From a checkpoint of a small masked image model: 18100 steps.
Rows from block 11 of the encoder of a small masked image model, named by matrix and row number. Rows with one number belong to one neuron. Each number is 500 + 25 x the weight over its row's rms, rounded and kept within 0 to 999. All counts start at 0. Numbers have three digits each.
After each neuron's rows are labels from the 100 images, of 14976, where the neuron reaches its highest value: "strongest on" is what is common among them. Only what is clearly more common there than usual is listed. The data: photos with spoken descriptions (Open Images, Localized Narratives).
# fc1: MLP up (encoder.blocks.11.mlp.fc1.weight, 384x192), inputs 0-63
# fc2: MLP down (encoder.blocks.11.mlp.fc2.weight, 192x384, transposed), outputs 0-63

fc1.263:493432487524492550530444521519442488496506487510518518570497475514472429504495534496484532548499502531506525500503474522555511488472472472481538489508506521532533535511479486482494470495467484
fc2.263:513495546503473473509481502554485484498488457517516507478520461489441437493504496510481528521509524525474541504490525515504480543502443514492489481484516520516491488495458483545501512512502512
strongest on: text has "trees"; text has "sky"; text has "grass"; text has "buildings"

fc1.350:519503490509538473483481468487528529441505475469472501474525518445522488477535521507474540508511498506494497520500543450509465487480458494477494547469500506511499494517501507505487477448511493
fc2.350:493513535462490468477483532485500508499529482517512483532536485523518502516541508478508439555524459491552541504492463532499537506503496495549475499525502505463487533476489522492518515511497514
strongest on: text has "grass"; text has "ground"

fc1.175:502526531517489534475509527510501513475487488528533529529502525478500580535502486532524515462537514488479497505517475483516432485521475464476513486491486525492500490490502486537499519483493469
fc2.175:526489477457523497526505468492529513532492483515512517492444490549502459496538485502514472509544502543503482500470470460497518512457507490543485533499448486503531491518503474498508541508500531
strongest on: text has "grass"

fc1.14:520484562492502488509525517482520488477495476500479468517484517543556492519491456490501498494529506479471500525534510462517512486456467491470479484452493515504492498465517454499472495525510486
fc2.14:524507531502510506469510467496484475514505547501470567501489517502504513511511485511511489503502491477489491485456431514502507546500455494490517507488482512488466535504490506483515505482524524
strongest on: text has "sky"; text has "trees"

fc1.31:490434541550462523484516503497482508516502512481509545490494466510501448497514509529508469515511532465471477471535546477557507539489468500482534524532512520506487454439485481495505509477487490
fc2.31:479496530503487479447526496491488484530493492521501508507501445512446488506503453449494453466521512531472522527493475514494441480542457483555511498515465534498518511454519512503532535472508538
strongest on: text has "trees"; text has "sky"

fc1.233:540498456471448502465498495515544444529511491486465502470543488500536487489482491499519495509489451483453492525486451525467511545474483494487473477557473505501499474482462504517520480481500489
fc2.233:467505494498463514501481504493465524505503539493483509544465526498529480512496526523503533456548510540467538463526489497499470519525449492521499541509482506505462494504483545490510510478457492
strongest on: text has "white"

fc1.277:495531514483431493502472553500480497512495452542486497496540515533488523527517508559460477494504480488532478469502508473455509521530516509504487522496489538509509506543483527524520487476536478
fc2.277:502457517534537508466486476495546527498518550436500517516487490485433482500477490497519538473515519491483520480492497534482481485454489481560514469500533455496453509510508491514490488498459511
strongest on: text has "sky"

fc1.243:500518562502531506508503488518520472494492502474493491486474502505493476504483490469494476549479469439452498453520485502490470536488518527488489480459474525480492507488484501498507510514531517
fc2.243:496530457522540495460497541511498523558492491508466508468501506495472523452447478514507504464477540514497464511504494495479505457457497517507494532532487514504491502475526517468521494521496486
strongest on: text has "grass"

fc1.320:505512533448538508500492511500482517505531544490526504512505530469469502478536464465523535515502520480466516491522461512491491532450537467500533509502545516504496477511556460477468545517525504
fc2.320:452525476515527501548475542513474496499486518510514495487505517460530478540501501467473495499520521484529472500494489506460481464495490478478494502488534524478531488512510475457497512490520521
strongest on: text has "trees"; text has "sky"; text has "buildings"

fc1.333:477523506492522499503520458531456519566491445501532512545496520546527459526476494547471499464505526497515472517494473505502484491521539515479471538494507504498508485554511477503452498498517489
fc2.333:497506461454494503512525495475531544486495480487489463461536500498555545497490512546440501475483493499538481539475548500499493492518491472515495532499501507415546513510504463546499518490474511
strongest on: text has "trees"; text has "sky"

fc1.300:530506496517478492484540521557502513535500474556488496474485505506475535496503479472530523487464537495475479531496496511482488561491547531522545490470507495477452489522556517492497500496524537
fc2.300:517485493506452517473496468561517556519496491493509483513488507465476484509484509514491479512487452507474475539499451528487498499472473512505491489509520519490464493484488545469520514495490443
strongest on: text has "sky"; text has "trees"; text has "clouds"; text has "grass"

fc1.169:457490510441490509508478492505522485503475510500518496481503501540495505430491506496429564520463496525491477493523522507515517518476504503506501520490493536483481499520531512508494485514520452
fc2.169:481514500516478536489506541498512521477456485477470531486511518525497548506501506524510482568514517482486487528453494516533479501459498511494507460506510526555523520501519516518504462499490505
strongest on: text has "sky"

fc1.85:511478494468472508478469488485521477483504522529446477467542452513523467483483475494500481470459486488493497543528464527516487509495522546466506428527488519511510538467505508462468486513470553
fc2.85:507505474514506509485455543555499579561538468532505489519512501524493474453482524542478509486509504500510546504483498493474476479511501487529501486497501470499485469525446480529516517525521482
strongest on: text has "sky"; text has "trees"

fc1.210:526472510509540465508509475437539509479474513491489528499464509477490560497529510509543486512520522485483450504513499514496521503498472505484468483494435509480459529514495490472511467507498507
fc2.210:506458444499533506512508502528516504499480494463558479497458480512495491496499522490501513458506516519496518512530514506456544509488485489511480468548497484521498507498503484532484528492481477
strongest on: text has "sky"

fc1.375:482488508529456504543465507502495526526511502487523486557557501512509516529474473436482472504509505483495454497499501507477459528504501467475516496475486476540503494492468485520525535499497500
fc2.375:546449489532495480481484491506496527493495494464485517489499460516494487458528469486529508460549494489559504495539485461510514529531458485491521468469532513564481518513512524507493538470483502
strongest on: text has "sky"; text has "trees"; text has "clouds"; text has "buildings"

fc1.229:522497520524511568465510484488521505503495500521490476456492474475479549516517489502558492510521523522512480521505477515531514517477450509500472502501499489497493527509468494500523522495501487
fc2.229:527462433494481488487521537515528503504535492487509472486499484481518510551537523517464530498521480460505426535508438477479509502503481469524516508503490501480530514527503461518509519529457447
strongest on: text has "white"

fc1.195:511498497470490474516506529533518520537482544462473538515471528480488543499492501524492495531510483505530499528511485489481511498539460513491456469486505518509503530458494535536516469463513535
fc2.195:533507521489477529526482506511471513482495499491517493499493500505487460506507483453542479482526475485523505440509478498533513512506517506503546518518505456512472527516506534518513493469518509
strongest on: text has "sky"

fc1.378:475492498526499493523517506503528507492511488511509516487469540488499458540489496518523479455493532506477495522504462496523485518471489493521469490482509518502492475486467497499528548470454504
fc2.378:496508477495511452449479518494472505511530463480503491506502520498476478463493538549485521484477508480544512481498512481521497535495449523509552494520490512505483514516540470465531474511544538
strongest on: text has "trees"; text has "sky"; text has "grass"; text has "buildings"

fc1.287:496469529493500480490482479476485468472505530497517474527472479507496507528535482499516485509476516523498510527526521485440500510533466542498492526481490540464498551471499508444507516475505511
fc2.287:497502486477514492503518548473535509508479475537472486483531492498533486488487522494524500494468501437510489523461503508480468498486514462498518465453519532490503482542495474513464499464502489
strongest on: text has "trees"; text has "sky"; text has "water"

fc1.39:514539463536526518518498505523530498467536484493482508416478502509523461545485500507472485541466497519511526499500482514486520462548471485500480501506505459522537524514496494494526517474446517
fc2.39:495479554475466457471496500458484482536482524473527483567518495483469537452500483485506496486535488485495485510504496488495490536465500496485522493493471503469484469497496476498461488530539509
strongest on: text has "black"

fc1.178:544487473520540528529473476547545495520477497466527487514456502488477482525527494498486522507476452479492566496495425486510478505527492480488515541484515500481471487512485511498528470503499478
fc2.178:468510517502472499455537512461468501490515475513498505462524501535525504468475487482489475491518548539525462521530542524490538477473501496499486451504483488509522501488511479509488526522488537
strongest on: text has "text"

fc1.312:524486513519505472487487512504499491526518493519503489511484530476448518480501509507480530500537544494493491511460528536486539489530505470450496475498515538502491535514491514510537500524461527
fc2.312:509512500483500518520471452502490462440494552477481486517511526489517498514479471492558475536480475521476487451541481491488469517493484539533482549510521491515496479522478491514451504513478506
strongest on: text has "white"

fc1.296:488517509480494503486518506521518520531520510514455473492477487467490487539474494537486466507502563496470507501518512463509438507513472494507446514463498519497510475436493466499437502477542471
fc2.296:540513519480515504473480488506513457502502502485479522496466484475490532523549444424487469508538489509504463537510458534508490510481513528522492470535488502486533529521516517511493504535478494
strongest on: text has "plants"

fc1.106:511480516503493482441490534491518506554511509475501500500514576514500517496494471511492503486542461482486462487504575486535499462489453508539466505515525504502484475476544512507512510500522537
fc2.106:473503515495496534479480510483478513482465489490514487521512516475499525476472467491527501540526504479529487474477525483513523480499485536469466542491508526511477535461511554513514519487512515
strongest on: text has "grass"

fc1.260:506529529506480517467505497481459501514513485526518547484471498503511489532518506452464474493521500490495468571485469492464527528495504486541511497456509512493515521463549490510486480502526517
fc2.260:510462516516565472534524548524499494471465552515524525502507517513504570493495482478488502496488500469521459504467532508505486469515539547519494484493493475475518503497502511498525490486503466
strongest on: text has "trees"; text has "sky"; text has "road"

fc1.204:431461506533492520474485495521527503476514512494486514477498505490493466481507511483522518462474505529504491475536443529529489506508468478509495499494517516554516491496509466496520484461475524
fc2.204:531503460472447509520484526484470550507461519477514499479479464500513472483544523519499510521521517470517504473474494449487521528489491526475504503498530503499503516486501517466510528518507542
strongest on: text has "trees"; text has "sky"; text has "grass"; text has "plants"

fc1.341:525461506462522521462545489513480531477478505499448548467523520466512451490491501488536465510546505518521489517493500501510459456482512504475488519511476446522504505514531503510489484493520493
fc2.341:496472519488486467511453539487489485540503535511534475508519493534463541482499480514479545535491501507482500507471496496452537536509503487490465526471497571441512502516472536469457537505487528
strongest on: text has "grass"

fc1.176:467536514441487535477452543531513471547488545524449507493514443527515485522501559472526471536470543490508500484501446496464437524446490513483498504527483489538497531472497486496496538512431505
fc2.176:502478478522461543492522473487539488482564473482488543501475475515501473498471511508475510478505518526525458492536491465549511501481475504553514486468519500496495498523523497493490535463496509
strongest on: text has "sky"; text has "trees"