config.toml
encoder_arch = "vit"
model = "masked image model"
dataset = "photos with spoken descriptions (Open Images, Localized Narratives)"
train_examples = 101725
image_size = 48
crop_scale_min = 1
horizontal_flip = true
translate = 0.06
method = "mae"
mask_ratio = 0.75
loss = "mse"
encoder_norm = "layernorm"
encoder_norm_position = "pre"
encoder_activation = "gelu"
encoder_mlp_ratio = 2
encoder_head_dim = 32
encoder_fused_qkv = true
encoder_bias = "none"
encoder_qk_norm = false
encoder_layer_scale_init = 1.0
encoder_parallel_block = false
encoder_inner_norm = false
encoder_patch_size = [8, 8]
encoder_layers = 12
encoder_width = 192
encoder_positions = "rope"
decoder_width = 128
norm_pix_loss = true
decoder_layers = 2
init = "small_normal"
residual_init = "none"
optimizer = "soap"
beta2 = 0.95
lr = 0.0016
beta1 = 0.9
shampoo_beta = 0.95
eps = 1e-08
precondition_frequency = 50
max_precond_dim = 1024
one_sided = false
adamw_lr_other_params = 0.0007
steps = 18100
batch_size = 64
epochs = 11.4
lr_schedule = "linear"
final_lr_fraction = 0.1
warmup_steps = 900
weight_decay = 0.04
adamw_weight_decay_other_params = 0.01
Rows from block 9 of the encoder of a small masked image model, named by matrix and row number. Rows with one number belong to one neuron. Each number is 500 + 40 x the weight over its row's rms, rounded and kept within 0 to 999. All counts start at 0. Numbers have three digits each.
Before each neuron's rows are labels from the 100 images, of 14976, where the neuron reaches its highest value: "strongest on" is what is common among them; "colour at peak" is the nearest of a few named colours to the mean colour under the peak. Only what is clearly more common there than usual is listed. The data: photos with spoken descriptions (Open Images, Localized Narratives).
# fc1: MLP up (encoder.blocks.9.mlp.fc1.weight, 384x192), inputs 0-191
# fc2: MLP down (encoder.blocks.9.mlp.fc2.weight, 192x384, transposed), outputs 0-191

strongest on: text has "sky"
colour at peak: grey
fc1.32:522519548493486560487576487418511474505518517536438489509516531615493458533475522483442526533573508525482468535555451452503514475503487563464501498503500497548478467506579527517495433515474536556414513578498544533542450545493558487465493531503512533590479486527457522537464525501572503466517561506520545532570466474540437541483513488581504428481507456504396533528469478531521446501497489482490467510506497509501456484555415472516447506537500553458549450457499504548458463485477506487512449435481453505510531544376502555475540439488486465497448447497563506413544459405472534496
fc2.32:483482527472460531496456553525521444484482524487477543569487504596523476556518506528493597559526497504477487482545480561543456537484473474518472486474460484484496536464552562546524505491537548510553579447480446505395507465467513423480504486508560502493455528470493519436550523423535500547507548508534465535535515526526508526459529547473496492440457514589493558471509496531474580486481426492533443450527465460585427459523505481444444524504523494492555454529530568503494506626530465510512552620420473495535522506449487536520495517455450505569475512468533488494464591495480486520

strongest on: text has "color"; text has "flowers"
colour at peak: pink; red
fc1.269:418543494501532530534540463508494543477591470463471534495484500459449536519484571536469489479521522526523480553506543499532466526465391546533517467524476501535554536455546451519487498511536461506513445493424514588557557544503475532521526448381478521465545572492492525449432479505513481486480466548537435515485484478435529426501513506498524487506504460547538478465546545459516522553470543460405439517490482578554461549447464514454490468528528477496490413564467485520564506537487490547528536473516448566475556547483484487496544477555429391572544460465488479555492495495477508457
fc2.269:508500524555568485488550485520480489567576529501547465495495535478539434492473526469556536394443489482485543465457487471510522499499485539505524506522574494462477492534542587500423441527505519528505427509468494463458501511528473447431542517481553459495520487534444493491475472457521537507493582415504509443520520566517501506511492552524478440520482489506562519474514530567577524497526528476582476479526413452482475489543428491436534491384513461483433524478519499498596516526563506430495471508495454482554485481535516457402507492531449553456498412574495503489475535436571525501

strongest on: text has "sky"
colour at peak: pink; white
fc1.219:474462524449487488494482537534502551479419495551515488472590529590454496481517446507460529481513520509485479524487498518472485452564489464517446568428500533479492490504529527493535559523422429448487465447474470476492462467494523528547525436520603474513501495520518471469461439518521440472502465535539546524533531444561530555494460446501535514495549473463470465494528529527466504483521490504441486492453596594489528521561506457568449481454538532548522507464573514505477436493487540545531417436379571476554484518484517513550500399526506479529475535513520508595529458508425531538
fc2.219:440429456554532452465487446577520524501568533500485437513550427477515556480416469503536515466401502462560461525443533575456530511507503477524491486531526488446532504516516455514485495601512532548528489464548478441530537565486518499498390417459519464482475525482458480544560435454439465562477441486496535521511547533543508443606422472539517504570563486506480474550459470493527498530462502452466523540526479525440452502492489471472555503419528479497428522489528476529536509496497546451455518552486500482493497489443506463437449520540494482519475493521477535502480420548491439455

strongest on: text has "text"
colour at peak: white; pink
fc1.107:518605522464474535493526520542464485502502514494496483527499574483498456555542468486465516509493476480560414506494495505496550448504515504504479462510508447457492447527483485503529514461508496488522499467582397559502424516483442460505528478558482537500467399485550563439528450514494407446506468484472542481573445489471459497486589533470494560497505439472530526513548489458509434495453498535548412486485453504502493509494479492548499487501528504508585547495483515488540503549512508651579369481570516522514513552534509517457545520491568484524519505418446516553521544484518502464
fc2.107:566505513511435540503529525472431514539515512507555531486515496483522506509458472487486468542503485437565511486454483552508478540537490549478529493539545467502435514542464533481501506426536499532563556509581418574449424497510523527493542509516461577527565441556527572444538501477512440532530486526440442527479488483509461573507483455500499521507539454498515508505455539492529500524510540516526475487459508469489493497417620511456518465523491426521463436572549499447471536485458398536509483480520516531592556507549384479473559484420546456499579498459449469519498505474515458448

strongest on: text has "text"
colour at peak: white
fc1.157:479505513454461549508488556485447454484527501562517423440523441423499519556463532505528447525499501484526436485518527419508459541540456462531447420546531546441465478494502481501545504469538521513506464494592470461500478463533489501502537503476448552486423473508525477460475562500526528495531560497551512561484437472540524450487506514448509551472450488508498581498502492423520496522408493441494449543484518479509461503512541462506468586504510554560557532600486511568496470460579553558491492561545470536379596455484472504524494486559466482500491515461435537508430465470510463497
fc2.157:439484502541421512451505586476523530483465549505492539484433531482525548493497465535494432556457509496496529541505498476455459459450511598479534461505515488555571413495496518480516522522566520486551579536454486512492463498410456531542469566479502505456513586521483482487479498532497515568501498479549443480482549480441590595437517505460483442537510522482537500479490449583509495536530530504486512469421483597462546524473480580529552446486506455524531500480518543423495435455494461450499525497481507444559455550501508493500469496503536530493527510476433511581610452505536526530

strongest on: text has "lights"
colour at peak: brown
fc1.109:398458553518450461511496488522557530490517506573522477541448510469541591471494538488520500486465443489522437470439522548476509495516559513493546475588509517450546491507472501544516502460502505447432451534504520502493488502556537595486493586430468511506451477523492432552417540484487553483544478562514495503459503448509518466428536515546451473563501579521549457572461495552517493496518431443525494485555429500441525561526515484485469477559495499487527458516491534535553467533444472544510539516497495603487541464501538447463445451507504488421449542391485537481542508534446482514
fc2.109:496507411575527452532541515424512429498526523458477572559436432492491464545479560510521462498549496457512571529508557508593497486517452532528550483481493525456477483493567499443510515499560442530489502492566496478474515525470494463504449521470461415580439492516499551509563427506482494544457551475454501439478538466477443439543458500499487534460465487547534464477507542437440505579509547480531518583515482527522450502485471477447474518495408471500468476534496459521479533575403495530561441438482508511500490551452461560456510485449504508472575535565455528491475552520511467537

strongest on: text has "trees"; text has "sky"; text has "grass"
colour at peak: brown
fc1.34:427463485545516505504514492486500466486526482561477472489606514422474510563505538474519567450500483536460447511481471518526419550533455524461504522488477572575565497515465452512470567498466467548530496435385546511482514510517528541496538493521491511513460507573568527476519520499500549468496484523531544442524478497538524501544465573530512575494530513494482472475539537555541477498509545585561549499474473501544478469448501472501470495441479478491451501486431466484521519540446477502481520437460518474573471536562474484619427616433469475459522472485468405477559501523510527431
fc2.34:512490498522428588450495526490487520405573476459484526551467515560526521444563474448569492507478493458570479492555526500518451483474464553457515424483574501611501455464516513538533562474558534540530472503539477530550467487541522491539570498517520475533467513539505434536540498463521464523538488503447431487521553520479484476450563463450518466513447495470483510521525538517476515412516472445529454521499552466471565536558471481523566475472448500550555511489527475519402559531543505370492538488560465476480495456483534490513591452559497449470493515491535504480489441475479464444

strongest on: text has "sky"
colour at peak: grey
fc1.114:524537456502553495526478465497500539495436485475466501470591534560519436485471511407566531499419442580557420504561524495514504535494541468544523492472417433480459541469542519513503497528475507484491511477456517464452407465449536463494491516524572474437489482504539483502543551617497520545552525457476530498542556486496553527493438495467485563489581500450487475536489436588465452520572458512544520444514461492510448476553483489599483559481482498484503484463536455510482455522495470547446504449462494483547486529426519525560454478495506418540426518489478517491513468486557496452
fc2.114:513556452527457481538514471465480538441562531572487494492490546496493588512437545523553438493481479480506446487445453479489421543490513504430448535489490489492498485523511480444551539533476443539561465426562550468479430471499455500494510456491490494518481548523523466486560449478481564493524476504491495478442405485493518427509487492456483453502556500590447470470447469503445544465572506491506484518518477523495541499547521456504515500445536531471439453459533546471492513578495506583477510517504500544595543597491431561515484431502493596561448543511575572462441513521497454478

strongest on: text has "wall"
colour at peak: pink
fc1.50:526591505487466505556472589525426543548479467584490482483483491455476539532520553522473526507497542511427539522473567518505441448536520439550506497446511432566532544504449490504573530498519507474520523520510568521498553505431520536581551456526494461447477477473506473435408517486542483464453425471525545546512470511498472464500546508428464528469548523536502506429477488508514507444515496510478572524453524450474459478512486535511505509519520440445579555537422572509523521579493487481470450458440535445455453511503635498502547531422532475439520542511513506523473499470492513529
fc2.50:463499481496505445455439563466473492506541420524479485496491508566535500462483457502488498544496476548560538519523468553536508538524506519540513488499509501488536512553423472488513532497555464563523535562536615490547487529472510471481547533501494523444548472525441546470496484539539476475540472555551490453503432524471475447508487461512457427523520556474509497504521452494540566538578488502573547470514474475529524482502504447540559526520514462481412429509400493477481497487467530462434468565527523588484621508525440519580514490544449412477436582549526498465456486515455504423

strongest on: text has "trees"
colour at peak: black
fc1.25:418510489532492524534477514463487561487505552549473516521448501497476407553507447439404487484519483512474492470556459578534469535442531493564545551493564513535502548520480511455550509530477399489473496527527513497446512526473511635555557484494525533496489519526523494522493436547491521482521459540483453497506557556535483451494472484478482578474470496514526468522500493492436479506452454502450537529574541507473478538499576409465455458565505469424466540456420502488466455564506464485494599535447467493510447510510518483445436467520430513538544515523478416492499539479424480459
fc2.25:486453515525472560454552457470479527460476499482509500565539504587489568441511436531520511553554437448486524463505493453441492506450425578435479466530484544479506513469523474520474501506523470466415489537575537522499502499497572426456441546525557485541454462492499489519494568475540430534536528561483447464517557499474485555476576509536548452470541488482511465513513551558525507523505472502582558449540483482530525556528538545517468406494472537554490492575481509462484493525458511437548514481445499521474458455529500547597476490485529500403518538457407518523435489534531503560

strongest on: text has "text"
colour at peak: white; pink
fc1.26:575452499454515485536496551500537499559513484513477495440499465497541480486478467506494551489465499524524485453481464456515524547559462501429547522447509482488553475536514492491540478501499564513430528473568547506540504496465461539562534571534486480569489467472500552385468505560404510456511417566542477465566479566457526526451581437521556465510507466522517465483461484472471499465540451370548487414459535506473488490464426558557543481495452536560460558504469546524488407507515539543480499431517512509471533580474479544462540484494498553543510481523431493471496440491499509503
fc2.26:477483547555491479542456509416510525450520503457474530528462524546457507530528514518517508510460468505486514383474500493510478468467468541535469489504486526515540405535487545517501505456475486523461431511503463503501504510514496490500459527531537543512551461469482514495508487467551489480453484513568527564498600515523630553502439496543485472474518501601535579494512454499506517470431487547516501443437561446476428451473451528555412539444480544502574529515458501485481512374514477501510404504557506510500453475489485533561463454535456492499460499504523452433495464561498574592

strongest on: text has "red"
colour at peak: red
fc1.120:446523484548543523593515418498497525502457491491548533506508520522499409510479484551539491474483482549543454474472546497576514579511501589503499516516492506500558502542529488554435532545537525491532491510494469471425462454486480473499517469519517498480462514429516499449536494441505550552513517513563474489599482513480433386523510449497523506492545522507498401414534486509507494485467576457500512521394462560445413518449428501539544479483535529497543541518535546466499471536493419528467474532546412531442441474489450468462476539492489450480548534482498483551585492523441485502
fc2.120:530518522531501528458499525539458563452480440453576514530440474515474443569483473539466512585495477475536566510568509510508493479523469447461537506564482508548524490525497517521536547541505530516447497575453432493541529461370511522510458498528483443452496473499441465508541551433547513468495507534568447511426505552486565459532521495482527504557428495512543451523478508444485485485516436566467475520558430526485484478456419472547551454456556532529505531438494490531494466512505414468467538579481467500507469516572457473508502489434475510491519491521470476518563558580481444595

strongest on: text has "white"
colour at peak: white
fc1.333:447515519520487524467543458583516475560454452606507533526458506495521560488461531547474480478533540458574559446510461448467511519469414569516541464528498583549498510444464510494512558447521574507502521482423405510459483484483548521464520516539481469515568560529450564477555557531497482487494509484476485457472520518514508396503574507546528550480541530440415546454552529449476490515512522473509541461517537535505471520512488525524493442532476480499504510534464528550519551411562507553486533478566525498443498515531497410470467486480457538458491434472485480565531493552599514504
fc2.333:450519505474435526530546510488535413537514515459510465539562512457430599522520504456551492509526505522500401526537516530490544454553584464522460491482521440484520532506526476567555424492492514500493523535527511544530470556491433562561515542440527443565472483481575443533501507524538429570482472441567473475510568491539518553506498515436521459495489519504526414435491462516557551425458401553464542491476463490497530466509474520531491520516572507532499523496557457491528483478578487485562492461387501516472543539486440473570527512480489465483489491515523493534490567484446493469

strongest on: text has "text"
colour at peak: white; pink
fc1.311:453512570480501485426507486530570513524501498536480487492480519437506532482465469537455508488519500501485456572490498401476511465496476511500495494436469502530563507583489451589447478478492521440490472383522485492500483485507530463478488483497392440504465550490530500408507483509510465520537528520424498482413486484463552459550497437471481600520578510532432526438540457518525469505541470543516501454460501536503541504496530566547555543513460473529558504477546500517442423501475487524486529500437534515471586510552547601516518466495517496471539560422431463499539459470556531442
fc2.311:573441487458532494439518507522522461463507532483513484482510507523544584524505512494466511546484529479519527426508491491542527502522440512468477458493489418491476620473504537469478462527466522552487531585480479466460504481488533496484454486504466554436416443437425504523505538440525561533509516508447469564494490522547509457517511501543458422502486468554500492470484470464533424567498478477495519493483457469561419456432509519532566479534490558595531487543544537503535488544490495534461464542436526456500462471547512513432452444519580478438468422545466537576532498593502425463

strongest on: text has "trees"; text has "sky"; text has "grass"; text has "plants"
colour at peak: grey
fc1.192:460506516528544470527491487520466577464490501537503557465527476453469489477549533481500479430494428514462456496494451549556464545481546402455542492486461514526451446494539483499483463456419537487557513463460536554466489451511517554496447449541522517544490417537580421541472585520502512542514528536543506454450530476543394609502559504492585519485487472470544509501550524553543514495471504496495529508443554530497515516466502440526546491454431549540485419445539436534490534490552479456412510467478491486556542472466570514551523566489534448541512500500538499472498433494463515473
fc2.192:513481547499489450465535482464538520515492505492441462512480489515432413502543496484531506413476516567555513451477503498483498577502455434486514540494487502514499498388528495469550502527462562468535480520457499438442575474483516522565527501500521505528531512507502522491594527488469496550512438573571468544472611506505436525502605450531532507476472505558545501520520498519490521518497476488438440561502525563477584509521489426478567527484502577546517488527482496548471512524484463473571469451517550390498457487469493495549524533456518443487518513534531400494449492494425410522

strongest on: text has "road"; text has "buildings"
colour at peak: grey
fc1.10:537532474555497543495503523494530510502471542502523522455507477468491526559495506442487586468512542502489513452449462497553445483542542545525542493410491447479466463506531564527520445527525476555518496531507471522528515449483533501521472532478462506474470508513469531518439406529438496543480439520444395507527473490450513590517476488521444533530543361533498517551496547545502533555528475459558542502522407507524553509486619445517481470528513466454529432453494487476394533530512474526517431454534526488499552542515489496478516564506576640481487495490507476497539491526525524468
fc2.10:512572414523460463526514525474541469462518503496534528572477597515464497534466485527513433536527614552514469539473495458416510507496517499498472480501436542452511604496576470441470458484522463442538463487462413460438496506525494490539503427523528505461474533547521474522528457474529504519520526537489535442499547558502554454489508505533446556405485513534441499466530506553444513486491491590516536470460548485494440541456489537583469439532504512459551535495515511571468479498513487450483523551546455470512535543503465511459552396505462418523548457506462528473542483533499446532

strongest on: text has "trees"; text has "sky"
colour at peak: pink
fc1.234:528525459525529525557509537543449492489476514487526529565498534517500509481525557480540438508501510499526509499499473522502569498530499474488477516486471523490523419479514467511446412441498493535454501500458512487554476423506594500484534430515539434472436534454483508487539484536563468621507529491451472515523533408513450552517453515503506484442496473444487482544549397600546405563468497512476537528491506507464493477551485535520510518480509502463526357478513533456463518568583449464469528465514424537440509435494540490522511570501452418545504533549539486456498483524479540508
fc2.234:545469467545543501505510508513442457489492506517528566539505475504457513490504561434468450513566578522519533408495474408520599513475527482487511515532500533545534478443482494457523546460481526469554581500452506507457487555516518431497492509463562532536480510518411495555487548496500565523464457491506513535549550493467402511526445451499495515448481568439520438477485555520494493482474498558504470492505501473537460656495507483419456512480531508555500467457459492428483480570447484548456478580537478514555496526502547482517507518550430535518514471505576456435490501576522493550

strongest on: text has "dark"
colour at peak: black
fc1.376:495511574480471528455566480503499499519531452546487482554438535540468514461492488514450455514499505517523518459472542519465570465530495511456521531535511591480528486522525473576521552402440490510511491483523552498480510572483553561524441523483545471524574500503519517448523444551466564477600458414488492537501429494569495515487542507460497558535464561544473504538528502447495549441475516493522482507508490497489531534467486506414504480505529438502465499523517504496424475511488422523525411462469413506420669501567519481522462426475457493563495490503492521508438479474528473517
fc2.376:427425362533568480508417491485496496542448531468485506520510481501544433529510494519547502483470436421512426546471465467544451547404488456519516420472451450491445503506444534419441498499522488500449551524561516478494530447522498530521550484504402448452535528516485509533483518472556463519489526506473485487508517487505516505476500473505535476484523429447442473423548441561508568507496500545511512496528492522509483525446523484577471487484435493465463509482486548461521505509484547459483533489578560534552376466470493518518460565514524466493484546494586466505545498531467499575

strongest on: text has "trees"; text has "sky"; text has "grass"; text has "road"
colour at peak: brown
fc1.264:496437469538492513542458602553423564552494504506519558577495459496477464509437486495447504527497497569478465531497487557512512519461541454518513505545543466487556516506459465507487502455440431562519460528500523549533552430497449491487532413532509562539580500537581564591469527469451502548520539513472522490430463543528498539514538513512501576476422500495495537470527412458498443447471488460497475524471511572498520546468473530471527474531565543562483511477456454600497480523448476448439490536475535533488537499494445485545561504468494518489562500480506411441547516436480511492
fc2.264:461461565485518480485462577550470507543461476491553446485499457485487474488485532553419547493438522571532489570505451576532524536469572454465540465534538511491443501524468449500567454546467556520482522500461531471537559488460546533500498527529507572554542485513563483557516512466518474515469545523555509509463565501536552582521495601498584550452450473475507554549485519457498444463479509463473513445496426591474515478400433483466507442528466531512508535490494415485501549441508520436512507489514527530398495517467508476552470523485529501476518510476414425524475499471453492470

strongest on: text has "text"
colour at peak: pink; white
fc1.44:461498545528475487425517525520465555611540479517551468425487522503521420524479484489502435506576567473538452509520521562469516495486524493502478415512489461467501513533553449524517482477474493447461533480554501491442406532465469473507507528584460505480473504504479510472550443451491513440556484509483496482593486495531493467552564542516537569552585407537518546526481477475433480437449552453492452535484462502560472550445526503532507505530490442557501503552534526486490459563552514510530451497511420468437470500534492484456540492453523503511459563456487438582541556511495493416
fc2.44:471451529490471509492511519466510536519430408475510462463477552495588569469432451477478498515459535484551509450537497504552512524493517497511485502482519423487471483496519463519475527495533519492525506498573540492563416544560471435519504508515525569539469469526478482506504548540507515550525476537524497532575466508516529555458528521565575524458519431431536544591480485469395475492488561421493521458475478497449516490467599549491556552523491444599572499534473472520462493407563467559477531491556473550440465454526496524507515493446572422492525516470470464538520462506515451467

strongest on: text has "white"
colour at peak: grey; pink
fc1.246:537482558499566487562469489385486482530547507560460468496510450546527540540413550506532509517483509483484509524499502502458517466479498409503503503506532450524508477530507528493507471435407416525462462505467484545537521437570490560453508513483473506430498479513518521510415520497546478520462575488448447499477496494487498458511523462489523495558421518420476489529602525434514517470589453537423480547457535548442484478483515516498484468470464510533459530544486540559510517498519582522476505501557522450444501537542544560510568546549470467457473456493460454495533472514644509477
fc2.246:531504475495523475513509573448446549482585519488555470455531431504445510535460480406503494566549536553461525464506570490440509523528496420440510481483582461492558563486535528497519483497482400497503421568514467513552501480497521536522473491484497500468580496459499564456450489457488456496486512537524421447467504526521523445503576454502465489514487421509518487495515433486570514522573511502494466527478508536534399454532454505550519526598478504422558493486453519437497485491529514549471420537497479447458541559462525444518559452538589540494517490491475559493529480493524489484

strongest on: text has "sky"; text has "water"
colour at peak: blue
fc1.375:486505519542485551424560470497503485418507491476501518471508486467525502452524516460579495520520529435527403540514587450539493520481497618431533415511475482504479476513527499459526455514484503570498574435471469415475500539464507524493482518483562482411553476487498540548522485547554519439483506521442441563468480482527480444553526472539521487548478502526490538527560474516517503470514518503587540491519483530527445430445569454570522536533431492539522472520473530559476473486476513508497488489451469487461506441542488475508454491524484470514415394452577483514433482515599480517
fc2.375:536496394482532518533490501485523583529514438498484450525467536465513515516536477506497548486523544524499589522520516520536446496496470536518514464484476459457473504476437511426518544529543524542395495511540549519529480526541482502597530536518463527556567457540521443547530519517495469532455444528478431475489573499454486514503477483565471441500491524471519493529473415507481528498527485522526471477519499490551482524464467515542495425531548529555538443421426493512428536498586403473482605528579473594479505454481487461520457539567551502504471491434491440446437477520459485463